Rows from block 3 of a small self-supervised image encoder, named by matrix and row number. Rows with one number within an expert belong to one neuron, the router's apart. Each number is 128 + 32 x the weight over its row's rms, rounded and kept within 0 to 255. All counts start at 0. Numbers have three digits each.
Before each expert's rows are labels from the 100 images, of 14976, where the router gives the expert most weight on average: "peak at" is the part of the image that holds the peak; "patch colour" is the nearest of a few named colours to the mean colour under the peak. Only what is clearly more common there than usual is listed. The data: photos of plants, animals and fungi (iNaturalist).
# router: router (model.blocks.3.mlp.router.weight, 16x384, trained with AdamW), inputs 256-319
# up: expert up (model.blocks.3.mlp.up, 16x384x384), inputs 256-319
# down: expert down (model.blocks.3.mlp.down, 16x384x384, transposed), outputs 256-319

# expert 14
peak at: centre
patch colour: black
router.14:109132121144103170111110120120092175089098143171154100141097139114105139094183128117163161153121119089101153101136187182071101125050138138134138118131103125084157157130118136084150171107103126
up.0:093108110168116209086134049136104158172108157110102136140093155098156163132099154132112108130155124094094123132150142094137095131085141120206149128170133132096130132082142086171129158126123148
down.0:164130150122062161146108177159135128128195159119127087162117134121056109114105163080138140151134064086177112109120117144141093060143085131110150170150184152121136158185114167128148128139125133
up.1:121164077129110081147083137113056120118177134121141074133096147105173165241127121183139139128122148132112142065135121145133217137094128123147160161143143123103134140098137116087151173109139144
down.1:142076162148161128090112142060114100111142164193098146095127119155133086085110124164123075121108108064182103154132071117113142127207089114107099174067115121078141108139209178117107070145097164
up.2:087124144129105149150091087154121135095080099171143172126250088072159150107096100167129166124150097174144134095161108066115075152167102114095071194160160139162127151146076063177150099098091135
down.2:113127084114125120117147160136132104114193078127112126166086162093102114140112178175127104142124116137115171188140147137140172090050105115104144118087104138060136109092132209120193102124086154
up.3:114147127084132163055208115129162187112194138133132066121097156146124154147175107136117149156148142152127164161172133104088174125203126099107115124097088116116126111188122183187131110067126098
down.3:173173088159105121133073093071115072156083067117082165142147181107118108091099108120149083079150133096139101158175124131110155168019123125123156159157141078114077194079142120112150100125176144
up.4:082088202135126154118073185071115126158138123101074152095166158180107143056100127145119178154135098157095117087155117087110100088084174109087115116134085125120136119157114095130103089142131160
down.4:152142135116143125113165190153110208080134103153157132088134125135093134104091107155125139086134157170184159046101076121184143132122175093183077116137108132148139142113139125109099153099160172
up.5:134107116141116085128101141097136255129135083160093098125113100164120130138133148142072134077104107112125140121111156125148108147145108136180100143111120145116112121154148145088126160086071102
down.5:106141119110160089081160100113170117141127132166125118114128105125128134126150123142153157160124180135119127130100156163109130159105052109114157099095132127118138153144121084158109101168140115
up.6:100094146126153187151099109143090146136099129090123087142127099113211121146120072190126132121121165096137114063101169105152119075119155124123053115119173127102104151147123127151128137094128074
down.6:167114112118115130142146100116111135125134162107118139131113098097079124124123110113115181114139111160116188167058113112084069134127156146167166124173107079117082138127136183129109203168093135
up.7:110114102136126107145150148080182114184106075157089092082111103147087144086100147156134070137136163157117098134135149171153088139151139160091188145151119171115121120177081169074173217125114126
down.7:141076171161182143137172087123167138153107121189099088115207073118163125146159145110119159108206142104159107136097090141120109121130135134154089130115124080123122077136182165156155110129133139
up.8:161116147125145146099129142094129147109160149104179144143152152126104124082081155099163163106121116212111126127133139113124092150132147110059113173166122085149151105127117101118095144083098122
down.8:126109129117129119100159060145103122140105121163147077125069141140130155133147129151086105111093127108168102110140116149115153143140117092182121136103155111188124097150201102154118133125138148
up.9:116165098087144125127121151147083037128117149084150110149156133121110089083097183131136088153159199144123131152115139139190103116167181121118087184069136159145095113124130072147152149129137079
down.9:195122126159147097140158124138193105130134106188130169104140125133132127159117100173160106101105119149129233151111123078115096149138191110081181165145103111101145185083125165224123114115181134
up.10:176160158123194128090111093184140109160123133092151097130143186122137097178146131117114139149132114117075140112131136107173094065179159115148119082104149143145084142127144083100142129060122163
down.10:099112129150085172137133131094160114145094179137150114085130111179148142092144170120095146168118124221109105191111110128108118131170114155096133135128187149140184128131031135139144105157172068
up.11:098109122141096141078140167111120097123163108103109112134111076132133169129116119131164126082077111241074183139063121104116104126137074116174180134126112137158174154111129140142140178095120142
down.11:136118063136096090138153116139060104139074183106149133074084159119087124214154126166184191133183121114098153115123108110103120113047096160118155107152111123094096132103041073130124157074125092
up.12:146132120174171112102079169108148069114089150096119209128124140078135099128161129122110076207151125102151172146060086100182093172162167126102113150143142155146158112140137115112048138139129164
down.12:090162145148109160155084123081072123162204146133142138118215155173146148138063125099147082112130156118137104198164144101075078109199079170172157120148151149080107098118191163130170186120149087
up.13:151166121131071135160169120164221148112106114224059171077136146078105102087066127130093111128111112179097172150138163103104101129137113128132171107171137137111131151137083097141151103089130119
down.13:089180052096137141202103117197092148139091172097149138122144118132125122091132077119116195127117126116091149154143117161142077094150109101144097098109126127127186123110139152140083137144156129
up.14:088145091117148189202200157120131109111149107051125070135139093129188084158078133148114116146168144205140134169145119095096138081165148122153148123153107087075132159146199125126111110158069097
down.14:150169130108098155123113073104171131130086114192095162100123166104113144081123202145112127123143160000133133130133062099133119158179148181087162133095151168105128098104121098146130112118142109
up.15:183089118093129115144146197173159163089151113142120188132051120128149180145180123126132136140147088108132136174121180142138173157151139124109098137120130117154141056091147143168156176166125172
down.15:125142095078128198155102102118137127132101124084137151088127121166158138067152129140130126113141131127152126104123104134132140155092139107155177097128103100082154183164114137093109147176155131
up.16:101126094122104158182119107172130154121133046124163176167140121115123170111078117140166139195187120109099119116130132099129145150180155163171158156115126152092107176117110179183065114102056069
down.16:130130159158153090088101090160044149117133109161079128118124112121150069110136089109177182084087119205135122105104134115122136106095105099142151068130068120088095144098182124147139150120133139
up.17:179147117151126173161112171194068143118096104171111080100190094160090133117165169086118101104068121122102110141147131136119148149123125183145114157111122154086154077126092148177121125197142086
down.17:102098133122090115151107128117132107165172138113138160089171085101096118048160125087135097146121199086156119062156171096104179140098110158076195080152146157150153100194136192087178149138141121
up.18:147145143151133135115149123139092153145098120126154160163182136182046187194117141144118155156131113111153120124161171116086120121151109130220091088153105148124121090143073140137094132091126097
down.18:181182145149134116102068077137103165151150102157155130102128126121126129149181165100072060122086141146162124111095101106097137120125125116111122104132098113108121155113145123123119105139163081
up.19:117137117119166107107204128166121123183069110114094178140100186121127089117098158154097116124151130159080136142157063156113069119134155112137148089122107136088107190169111109080092116173150101
down.19:134107195136128104144180212095110128110139108155168114157086123136088112173143110126167192127125090122184127183102127147062134077116133179140150087125117168172178164107146134142172180087132082
up.20:125156211132076163109121173097127122098160137108122099104157169140123143134142148127148124151066124200084123171104142119174131183132126113137119131158149110105134123059141141134126174088133094
down.20:103136046065161093136097128132110158134079147145153054143148126102153138155155155123136114100105134102145124040153110107138151116150093211126073140123115119076111184179133053116102066143108155
up.21:115089143123131195166120131075110141232168145096095116214176140127182094138140140172122131128120113088165122075137135074116126129120131112131094134112131142141145087106110082182122187081129179
down.21:181054109148102156157154124113122126077077078175087098082173183072125147117096114095121111116137120203153133089137086140113121150142181128053116162122138158081098128113134127097129161103163142
up.22:144105117151137044116077183177136106123107067116141171086147125122117142156144153153121136149093109118118087148159143132134120142196110072134144143081163136097112144129125161155115110206091130
down.22:178144188116066167125078111071171142075136148143121127200172031069088144129124156156144122119133167118149119110138107083113153209059025109046095125139132084145158104137149166112122179144132127

# expert 9
peak at: centre
patch colour: pink; white
router.9:135112090176201118153124086094158134174170174093170167111133144138136119187097126147131105115119155092088129119115209139099145159145151129093142092126164099122093166089153158102062092117089125
up.0:124070135145111117151129077102117126079140146158113154166107102168108108113108114142129114059143103153124059136123137118125072135110134149151144150127115111102133094070079127159157164113113084
down.0:164127101123167103067123156177121134147165162094155106112058116141130126179155160149153101123101122149164215098176189094118113139095226097132249131115140105157159159148118126195123184152106141
up.1:161159142122119126115093164104104171149104112144126124163103104195075100123058182139102101169120115154131100135141122143146094138140127126139111084116146108117119100152102166125140150167124199
down.1:122124118133119099114134098101122152119111111158144099131134091156109129099158145125159155148094091090126101075153106150088139154132146120082099122082174116099120082127079152094066124135135069
up.2:167148171140130102132186127126062118180092102174105115133088138104166134066146182131158155183103060124091120098151116174121111140088136113139134108137040116170110135133150158125146137170163152
down.2:071151098134149137087175146098136148109121129131118075146139109116129112123209161068175143130203101100148157164114154198120058140096191164154135086096096166134140142107113107158130123102126139
up.3:120165092207138129162084124088125122140168154145148115177128142089121088089083110105119110147172081107151121110172131174104161070089118140117106168145135141152155126144144159098106066152142147
down.3:163150142109161118143097117139172141109063182177123159138115096127103127085132184166120140093099168136127141159050055166159125110177085109072123090106160059161150153097086148090138128086137178
up.4:135134143177100120146085174094142091159091069095154064133146153139155077142084107095100164137064114143160074134090130159078165083143143141157168107125137100120120122110160135084103146119106089
down.4:107094150166120101105132133124161126134082179112176153075122130194169144071086074139141129096111109115147119137164110119134112145186139136171109109138139102137169149147108130148139138137148140
up.5:158069125098181131116152112114112121137167148104150084083132128163158064090129120118116146138145107202114103139129143138125115108172112116124144132192207118113165172148065158156160081132142223
down.5:167104159066103117125144123098124089094126099137151117113118166198152169125080089165091100149114147118113073130132103101121136126100139130112126188152120066172106081113157126114144108124086105
up.6:171120102133089103137088120127092173163121148155148153124084140162134136178153142118173161165169126142108148160126148085074135094144187177127158181132128102120139109122152108109108127116115164
down.6:142091176098115130107120222136081070107183148116097150106173114113128123093208162116149162068107101154075129106093090068105091134163128141125066157159118146123115148128126064129148106159121083
up.7:135087120067176141148166129058117129124085184147122130154140134160112057105145063138173114111148109168101132111161167128140184164187165103171074144151152118135129159095128143097121114135149187
down.7:102144164094107113117153157100032113084138106111104169106133149150135091137165148108185154135133170172102177145140105138128105110152114131061105157107124116141117129137155129131130144131131140
up.8:154094074131121149137092118097090096120148159128097166107094127083089100109116115072128105110100158095134104141162120086103141126145132163140155126112083095140121067130097128145095109147169166
down.8:118060196129101129137138101122081104126147087157138104146148153122146139179124134170189139115108056181140148115138131035161151080115177105120114117139088115113150114103169127176143104123152174
up.9:178139130133171170163128142096119056163091174180156112140163141180140158132125112158096134108117148114083151108150132101122118089144128165150119092122129137133125104128171116142086081120097153
down.9:136074135068111134158171111141124085134150103155100128170107099151126112151129226114166136103077056078174137147148122159163118106097126141083125143105148146142096150113104106129115127122126106
up.10:138115098136126122097069059144178132152111172109135120146120202117190125098110112082066138154098139139161088110132159131173068090186180115108201146111120154107082148165066127146147067119133146
down.10:140129091058097119167110143146090096147172132153112104144160052102168116177172173085095072151096140098100134119129094164101193191118168103171127203161070167117125145146136118117091161166150101
up.11:065122138090192117113135142128120214126099155171110142145150128149154099117156135125110100101081148129154152121091112097110127114105115101161121179065113143111100117123113112123134156117086081
down.11:092145112131133141182175136167112153123116124170117214093133133123158160131138077154090201144155171084132085132115178129131167126156167126088090135084105179120164162081128139173104141119139124
up.12:138110130129054119146099124174136099098148093127144074157116117050080071131151144148150087148106157090206164127130158151122099209176141124131177108103105124137195115234140081124129128115173092
down.12:106137117138152175082105158103161114132157106149100153142151203125184148141150077124117092144168083147156130134074140162147176082104155159125157153129154151102152164168084140100120119113173255
up.13:146139122150067110149115139114051107138123137097111135079131185070165126162135167178149088132112107064073156159131137113123174139100169068062117133146147122118122125127109150112095128125090117
down.13:122099148057173123115132150127114147093138102105123159125134125144098111154207101147112120167170110094136161190100141152144135177143112184125173120114094128102140126076103130125134144126119139
up.14:098075157110111116084055061127164171155171123106099096180168128172104132081121193139079106173110108143133154079126108135149114088141085101139189098131127132150111135109134131121074090145107109
down.14:119106133102137099132167155138159154143085200121127084100108128151180193109110103173081076091056069116142098107110125109171178114132080123121072121130093119126147157232136179104146173142105112
up.15:110126157110189109104155056127136126158152094092160205102155092157060120074136116069142094098088162105195069144096119115161095081074146151123160119111105163175075125148126099144152136109119119
down.15:116120200121150098136090123090105119153114122132099138149098103108177119135123168087140120126151134141133141141168183051181122124164209150111172100083081120129104137097097059146123147102157124
up.16:162094082175128099176098116081058153078102155165188131154106100111132100115155154143059151134134161155091105105080149121160164096141112187148183100163190099115110164149132118134122092095090109
down.16:084171072187093150153092124114177086120080106055083132159165093161120138187095141166140150163122088160194138135080102097139149219157121139129120147160145117127129130046109098095064123164088131
up.17:095121160182124121178152160123171132097113156133134105109106179166143144093155185112182137115129157158081161157096117118148106149131083165099081113161073136147144051125136103103131180150147198
down.17:140140073124145119124086100145096142127107115074088117127166080165105180148148098063140129138121098113117115092067108131089137173116119133186123145116145195148116105085126126171081089141101103
up.18:101137115116163126119167113103136121111138116163098068161103130078106135145122074147181232174161180112089126158164142109141121066190104117113118118117153116140154168142131135092154151149101059
down.18:096140155176089136091137136093084154148098183105145143100132134181166135134201144133121047106121167147182149160122127165169077169090121117188124167111153150137120122155102119138083090105069126
up.19:176105138120151124190155150168107083135118082143105075079143112203127054142111167111121129114103123091132100168166195114115121114192155156123137109143141096132137176166189137096199158083148122
down.19:173081140139139095133096145124115126134137118065115098123109160156165102157129107138146118175108130099110118130064102110139105145085154087172060143160079142119106148117121109149127110171116103
up.20:109095073134100131125163090197182148065139141160136140085189105119165134171138205169099166142133100139143097106090122130108146130133120123153147179137169100108138134150143111178072112100064131
down.20:130131129134156116200155206108139041120092168125157091127094171104069098158152036152122108085137131167077179141143116151182100109087114127119122138111143165147077125213105139090149180138140148
up.21:099144124121130114111126068138165172132154135125149203098166180133106089119174152062188102174147094182138149139083066132134111115127125105123170125173182128175139177122139135157168041165129175
down.21:148113106110124132144201087144106151102137199110191121156128127099159124164172154106135120089181097164158196119152133163107136120109115162182074071079139084162123128098119096136062115151127136
up.22:093141082160092117096147127123100134148113136108154135195138102148079196132134094070131072038101105100108055165151134142078184161088126160061151154119151132130035166114029141182134113121175109
down.22:120155168072136110106109129101127108172109091142099157115141117147078153093099101140082061167153108071111149137065130131149137174130165095226117125125149187073149162106155129158114155170135091

# expert 10
peak at: centre
patch colour: brown
router.10:067097171147145125119139082107104133144124136159077080121090188076150159142150077137151132180131151102121137115086184131139135100110078176141108158088106110118090148086116145120159150103089165
up.0:143170148130056138154130113100166143101153150134123119146101100084112149150130157166111087115132186165158127196144113194071164145127131097131097120155173123126162079122174104095108162127110142
down.0:107147162095090137150161141128119101133085074043146082131109101106151105100120179138160124131137104105157146148148185140170153174148128158201155063170119143067130129113120082090102180119161110
up.1:102135152118105116158155124085132142092138096161134122097118141148069150092106161102053115152115147217069090095119107142075121095129119105192138073176154095111134158187098123121141147141104127
down.1:148094164116074122120098132112131100162177139151133158119149125122128092135138169104084124142133143089130122137093166104094187107129143113092144091137131109147173093134106126139089153122130098
up.2:127115082185146137180156069131118103140114208110121134107154101175080132106103086153031206097127136108127091118150124170105152176072080156148102100084127119087115139097119174121114099077160167
down.2:155123160165150124159090121063140117125123120179129161170133141106120142050076126154185061090168138149151112125131083113162120120174124101105138121116118140075139159135128137211151188178154162
up.3:117130128132129214188120127159106126146148117203076094112139115075177078160105115121135140118177154137084154157038096128155133151111129084126181159131133129093135141140129160146130143181153118
down.3:178110112136163119082075126012122145129137157090173141205108081218123095098106177104124120080150089186137126106156115185097119127141074160158109172107172124140119114070084083137125141105159065
up.4:164154139151088146115158167144173110090125062141129151123102128094216109113168126125190128109115182104183099116053117135113114130076171125153139162072124121183116152059117091172128133124123089
down.4:056104105129111065122094113142109097180150182206154112140131203120096131127181161150108126083182107132070146147132128116225136125193131105153136095091134173106105105101072141068148113104138174
up.5:102084152121128146185130148124122115121143180058081111104109131153126067130120126057112134101199146100126150144164091109119106151101086097141145132132059101097120119152071146142106155181078178
down.5:113138177134181187122116147165134136159188152143162124131147169105170156103082121035113092170121132098123158101172038085177119148122159118101135104149121123123123120171183140137162125072147158
up.6:112131097093088147132101078100101138112198102130127146091134148067133117074038122118147143153110156148140110119129125142108115085122146145094181178161154123115139151075075157144110123114151123
down.6:126136159152128138111070091120144114158068089101095180105087123123111133165077122135101104077156106137151129096127107162066188073087097106163119105123148105114094143151177173139140109123156118
up.7:159148142121162124120131143141118135091134150194127062142099132131099139129123151073104208121132113160106086128189108096130171180164119186137106117080163180134137092149152124092079138140111163
down.7:087102165146098141116151129099205115129125120165157161155131096119139086195091123155112147112133122099108095049088170131115113159130165137168116074145109054088080151111140095107121161151125133
up.8:144153086110083140090135141137146104118143096155122170121082152168117120138131149187126157183124108157147175100114134195157156092125122144099104192149121172190197084082092155098140195077152079
down.8:092119122177183121186065145132132118154136195115103113132190147131074164112186126114161122088161078094077104137140136122081134146112155110170172175102118116130126175136129106125105091084153159
up.9:099139134136153143129129164158187131090157099100142069097142138140082107059088143131141119200093161092166130118180172097092144095099105154126134107104173097120079127100071101121057110137175122
down.9:144125086127065129099135039101094113155131098067147115127119137152165163128117147122109138114155146119107085069156082124153177154124095146120127110133154100128128092122070105156113124119141114
up.10:098126083162110127142144151112097133133147122106168108103153148114125181139087156173124114163112131120120086074158106114092035114083155074102086156141130165156155058133092167149110110115123111
down.10:111110111174172170154114046145111107127181133154112102079150182122114094181097084109204109129127134086119144171126122147116156132082120146126081118147067128105159094115106067126120160149127081
up.11:147137141093080107097094077118164180133157101125106175110118208118149105149155104054094169135113091135120155188113136164110123152162074177124104107110099088167147125118131063101109091121147132
down.11:184098116132114169159146133085161100125100113202184131129112069145154111126091073135104128139105058132159123120169160098140103120126107123148136113128124137142090135118060103116100179161127090
up.12:097120185128107138146128104076128109110138091153133163118086174116129123147154185139151175195138093107126137117131152145128094127141133085153114067103150162103126170068129104133072112161076114
down.12:112093119164108130187139087207107190105142091156107167126163164126090142093067096131112096122162157125119129109190100146129124110108083106096152138130108148137110137096124120162165116144105176
up.13:142138109100139112126118107118182108166071096091075128099080105125128182132120133099135098131071126177086136181112129115101123117174138142129073070123196126152144138089109132136111142091151086
down.13:116117114153131162099122177122095095085158154120104096106148083090178101111120116114105164196081111037190091157133133113107149079128068151061146094166098134105116165055115097184112086184114145
up.14:037057085105170129120128157107133171101101130151192126126141148143133170103117113158153186129127159119113123144125106103078127144101172089150145134108153146124118134152119170143129150107071208
down.14:158105115101155130143163200075122138218146131131151135109144134113112097120147123148155153157132134159164109160101167188166132084118111070121152121124132124127117147134176114137078124147078149
up.15:105147116153085150190156111121115174133089141172144096100112106139157105102160126101108150144057093106187118162175107115145142126095117148097149081137149107140118173157140139129117140077158127
down.15:102224151116106164088083155150083098131140138127149187098120092109163143117171093121125101155135145135119090039125159114101107130184128164085094166119119134152141116110104142118087144137114128
up.16:115162125135102141101136160149116098114149137164121132076122100118095164074119070081137112103135139062167127108077134135108163115106132111081071113111136114151099107104101120147179116091106144
down.16:132119107122106069137153091132117148112096116194110090151079143135169124119140163136108118125131101145114111143110087156094094137076089070135151129129157136105113105185088113072135120125071125
up.17:096089135078118171104091154181211137130159130155123162127149098140098104136141176147146138127114114180116104096073095132146110102118115127148100115107164135156104114111120165128136081085117170
down.17:162151101115168172122113136144155117166080173143142134155128163143157160134118143108115096133127104141112162089137114122067117152095125101082166105123088112138164107137148106104177146112112089
up.18:085097123111129093105083155103144147107169120156152108109166141146159157095201080146120139207129162138106197085147129147128144132092148126140129147176171113116126133102145111137093152137126171
down.18:206134106106102097060075157118106125155116155119070151146127090186103075173092140113144148096110142148158115161132161140140078162167145123092168145155083096096099131158139082144166128122138160
up.19:166162153123116111103112090099097115108085208128157166158186147121164205118137205154151134108110060069098113098113097113030087092065126123114104191108127139148144141120136063167100157054114161
down.19:112137113175095090117091158142114136083149118167121118161121136092164137090127127166122132127162140211095159091140170121165108187162139097132107157124180148149040122081133123132151154102154097
up.20:142119099085136110139125124113094129159144093130119164122180109139071137101113078147103133170143150112116121115183131157111135152136053187149093114118138129190101093123130130132079128161193107
down.20:118138117170129151143087085106151135150112101124098109167051145124138166160176186143084171108129123157088159155123149082063129101112147187165122131147122135117099142132121158125078143099096086
up.21:162169126138091152107063098121133078095133087143125169125113116057071062139153087137167143116088164129121158117069133134169101146109095112175127117125214142090136147119160130143169121142083157
down.21:122098106085159084152155167138183130103117143127138098106121174101088107105109139143089099099130138041080079154154141053151133102158159180068104134139158111113145129116133138092162164166115115
up.22:163123201117098124115113169130070109134103182142143101108090090156163113127113133096136038117066158103167108142138146154166123142189168169114185105118159184138096124145136099140143141074121118
down.22:119107147131105095101130060146110101179134193112106137148178160126120157176184142149116158179205086106060137108122066121104169156067096116149115118150121112194139101149144091129143169150143161

# expert 12
peak at: middle left
patch colour: white
router.12:096095148094188109138109150105123081144202143092062133110175138130115142105120165110125070127143169178091124106146123060110074147094168105146120088162093145101133114090175142143084101155128129
up.22:113171090128172124103119123119177144129132159112157146099129068133138067116130161103118117175135125175082125126082137144167152161117093127061214084139153170146130107082182154128123088154165124
down.22:151125145142114152147132175163081064154132097126142185159164124112153095139125152135109106103119077120141112092156056136118129130160169129188117117111102173117161101123105138098165161129068145
up.23:119087102134071136136157142134163132129095091136150113149145077158124112098109135072098162046117157172084125172099077108110169134177110126143145118131099189095107113110129146137141117101120079
down.23:093151150166144083169070106130087106134125154156131145136180144117111161167081106083150097195102105093134103059156169118091131141068139078119099164099152082102072185109092115127096164095130134
up.24:127166119141142159124165140136141142159124158136116037088108054107172097130116148113135178123110133124128123140074104163104104114113134142152169163117124062107153116161064099098151128167155177
down.24:117141159127168161130117187122095164140066091107091117139072145128110112134098180160137093194143054183126199136099104184128098109145138156141132097121117137103112092129129109175166154138125133
up.25:163112162140156095098124136143176140146141034099117100140112160147162157117019113101121146161130095114154123139145144175153176217132108144150139133121096044094143044112083136103192156105135181
down.25:116102132111128163117098085112091076111145110113092172081183099128179099039091080088134141116158138139150104155064199085096220108148116135150108147066113124127142147117091136124127146132085097
up.26:065120141061158160108070173109126084115059114141122143133141124093129144142112123088103110181083151114081118176145156151126096124111090143091111147106169087156161125111131136123108135113099147
down.26:089100179150157145105126053125145169094163166118099163110083073132142104106157129110164183097172142180153122107184131157187108152142129127102118151144143143100133062138113079104157085157115114
up.27:106108103190050128152129152115088120088132194135117145106074125152109144157076131135085147198127123123134065065108150138180185127128144126131140130165083099116116176123120147078137176124159150
down.27:080062142144140095124137147094152154142118073086106150136193109157083150148189124133197095045148155149103168111142085110152123056083132103115095133146089173152142116089117123127158091134106131
up.28:128122164114081116134095155146193062172134167094115142160141125081115124152168066198162121182116135134150156188086179166123137094166130145165133105178117107183113147162167155150136103107123153
down.28:118169108171147124111132138175101160148124166074108141108107072226081117093135129104098132111189103174115129134122078142134151141155170143169100193133135136044094149164137116111122185134074150
up.29:150092137128157166141147108111107107176113119120096189125088156121124103090154176107102185149116076079108089153152102131093107163140151088160124129148153176170098082141149173129120112093136131
down.29:177114123196094105086101091093136111103152110115168072135099107146188134077109093123116102096125108202090084163060166081143079125233136141052132155083128113122164153135130090116117125123174136
up.30:118100102103120158091102148153176164128131123147146115106176156112166162141124127073149122128111160133097128144135155187107121117085105098119088142112119150112190178115145113091051145131117139
down.30:164127151132179134123145156150143107139105158176178182126099094138086132164131133093074146151147165139136113148120148167098135108120125104069167076134114125097089088106143098091146098115137102
up.31:102121128156148133055081060116144067135115107104105078127138138113183128153099105190147137143097156102139126099164148193093192119173135154106100105122136103102154066141109130146207128083124160
down.31:128114175109136117132108161110142134202246109132094186085128209176070093100188136118132158143089126118102098194189130154155138116083147111137114174158168126143128106161160174123120130098143140
up.32:108134175144101106094138122132162205163085070119132141120125135115124139076172147117147139178066109138117114146092100142136144100142126164131083101113165137131095129086099142164148136062110160
down.32:133146062129135148076129120158127100145083193121097112073076087109148113155133126103148158174153145107142123103094114129158118134107079181074142125180139131103091143111117110146146160129100118
up.33:041184146135150131091145125101145097096156123131161155100161096174172127146189143095170120170121146126120122229127098121126048089157161119132132156130125140138139192135101141085176182059114155
down.33:121136095088152128180143125092153171126145142114122134124085126141138166177091124116170118135147091128093121102132183096072140126132104131148086096124152141149127110083145141109124119128133167
up.34:119142116156117149153116153144163073153140150105125119079129132112136172101134114156071145094125183113112122069127105170086194073125141176102171118136097125151099154132139163127161137161187113
down.34:180129097143161095117149101102060132143112160103177107119132117080105083104096140139121139103121075185131106143142042087148122127169068129133125147147126111142172133157106105097129108148094150
up.35:123117126148094158136168118105138149138182114186154116160157127149123096074104118180087101141131142102128117154188107117103120145134122154104125127116063128123085152115125104131111146189112159
down.35:166082118113109143131141127097143123163153119166115170095154078136203095137141162137163117124173124109100181131144107172142124169202123135109091160153128074194101133114177115110142131162140132
up.36:131160108116121177119061137126091194159084128096122129125120190122095115131097074119099098150091139159126091115058076127187173080144126148059072119104113142132136157133189132106121130089111146
down.36:106144118091110075157081109158135131135139188113124136078147117149144107165095141148182134123148189090127104122202117115116075105139142094114122155142136087131111130173130092114159163148182096
up.37:074139113105110137142131189152141110120157169165120095144124112155090128125208131074145134133096160147131069106126190115130118124132102188102109201104093088122108171129134116161186154087129112
down.37:096124132173161141113122138156100134133141136139139125140088162083165117135185159177142088133111148131123130186165101108124160073147145120130158117134140083115128118094110081103138100125102156
up.38:219188072083162151131153109137138102126147152130111092123151125164153121131226156131090100181137126167082130141125158159123161108093121140197153143146066126150135176134102102089123154108148126
down.38:147116108153101124055117127133128168165133156101153133154137150091103059072151074098064170051145160043113173154151102146106153205097123161066127136127124101119137117136154136160129177123110129
up.39:141129158091132144129099073108131136113082119154085160168171139174103174119070191099120102162120139139142154139124153116129155176118115143142182164145157169096144078115122087116082102102079139
down.39:089082148178159102156144131098204145215165140109184166102128146136126079188153188111109167103117076096125212095107154155115091134134153142096075143133093103143122117138092151200193134071154122
up.40:147128096095092123159171099121156122108096105112166157190144112081094169114111118101123196129135148117199158097109096070116151111135120074107084151097115146148075096113163131108134137121084150
down.40:074088156132124128118129120123084151125136171142142088107144126148154081183131119159101117088165158071110131214106108112100112145124081109109127126122086165165087127163109108107151224141172151
up.41:117135147114081077037132142130074100186150129089143236100114106116198146120098129130197122179122160134077084144158079167156149122098117098141121131160135137121119118127139127124143142096047122
down.41:124127061129120128137140125097132150164123131205120160186158124101145170117122128118168150171120240156088089097196156074109153146100132157152156175162076151125111114161173096176110106160129121
up.42:143120123153101184123086149095126173121173145149159167168129122144127134111113107149172119121185131134082093073117091125124115115129148135158111134082152124147145125162142146128094116109184174
down.42:105093102100157121139129198130112124111167084118084137138082181133144133162184173110107200128160132102155092120099152136133130129091106091077096111136092146077109124122141179119133151108147078
up.43:077137151118178132115187155102098156149164134190140129130191124130088121147146106158162103121107057127111082123043055179154146113107117091116093127090120113082181124168109089101121172078083084
down.43:215154155132063076116115134079132135074096097057124096122147191145135151079134112178138158091110127130129105138118132137154113112128140085168085157146106159102096071139142120075136102091122059
up.44:117147159120119173145173154115163101148097136092105137210141141137119102131142124119093070144094122179132131089093129096170117091151117085164097134162090159102164140149171099149073152142125137
down.44:109088112122133168113121107118100255150174092182165199153169098143173165070181164175202141135109121121133144134163124113137129137050034147104106146175115107118166078136130154114093157162081108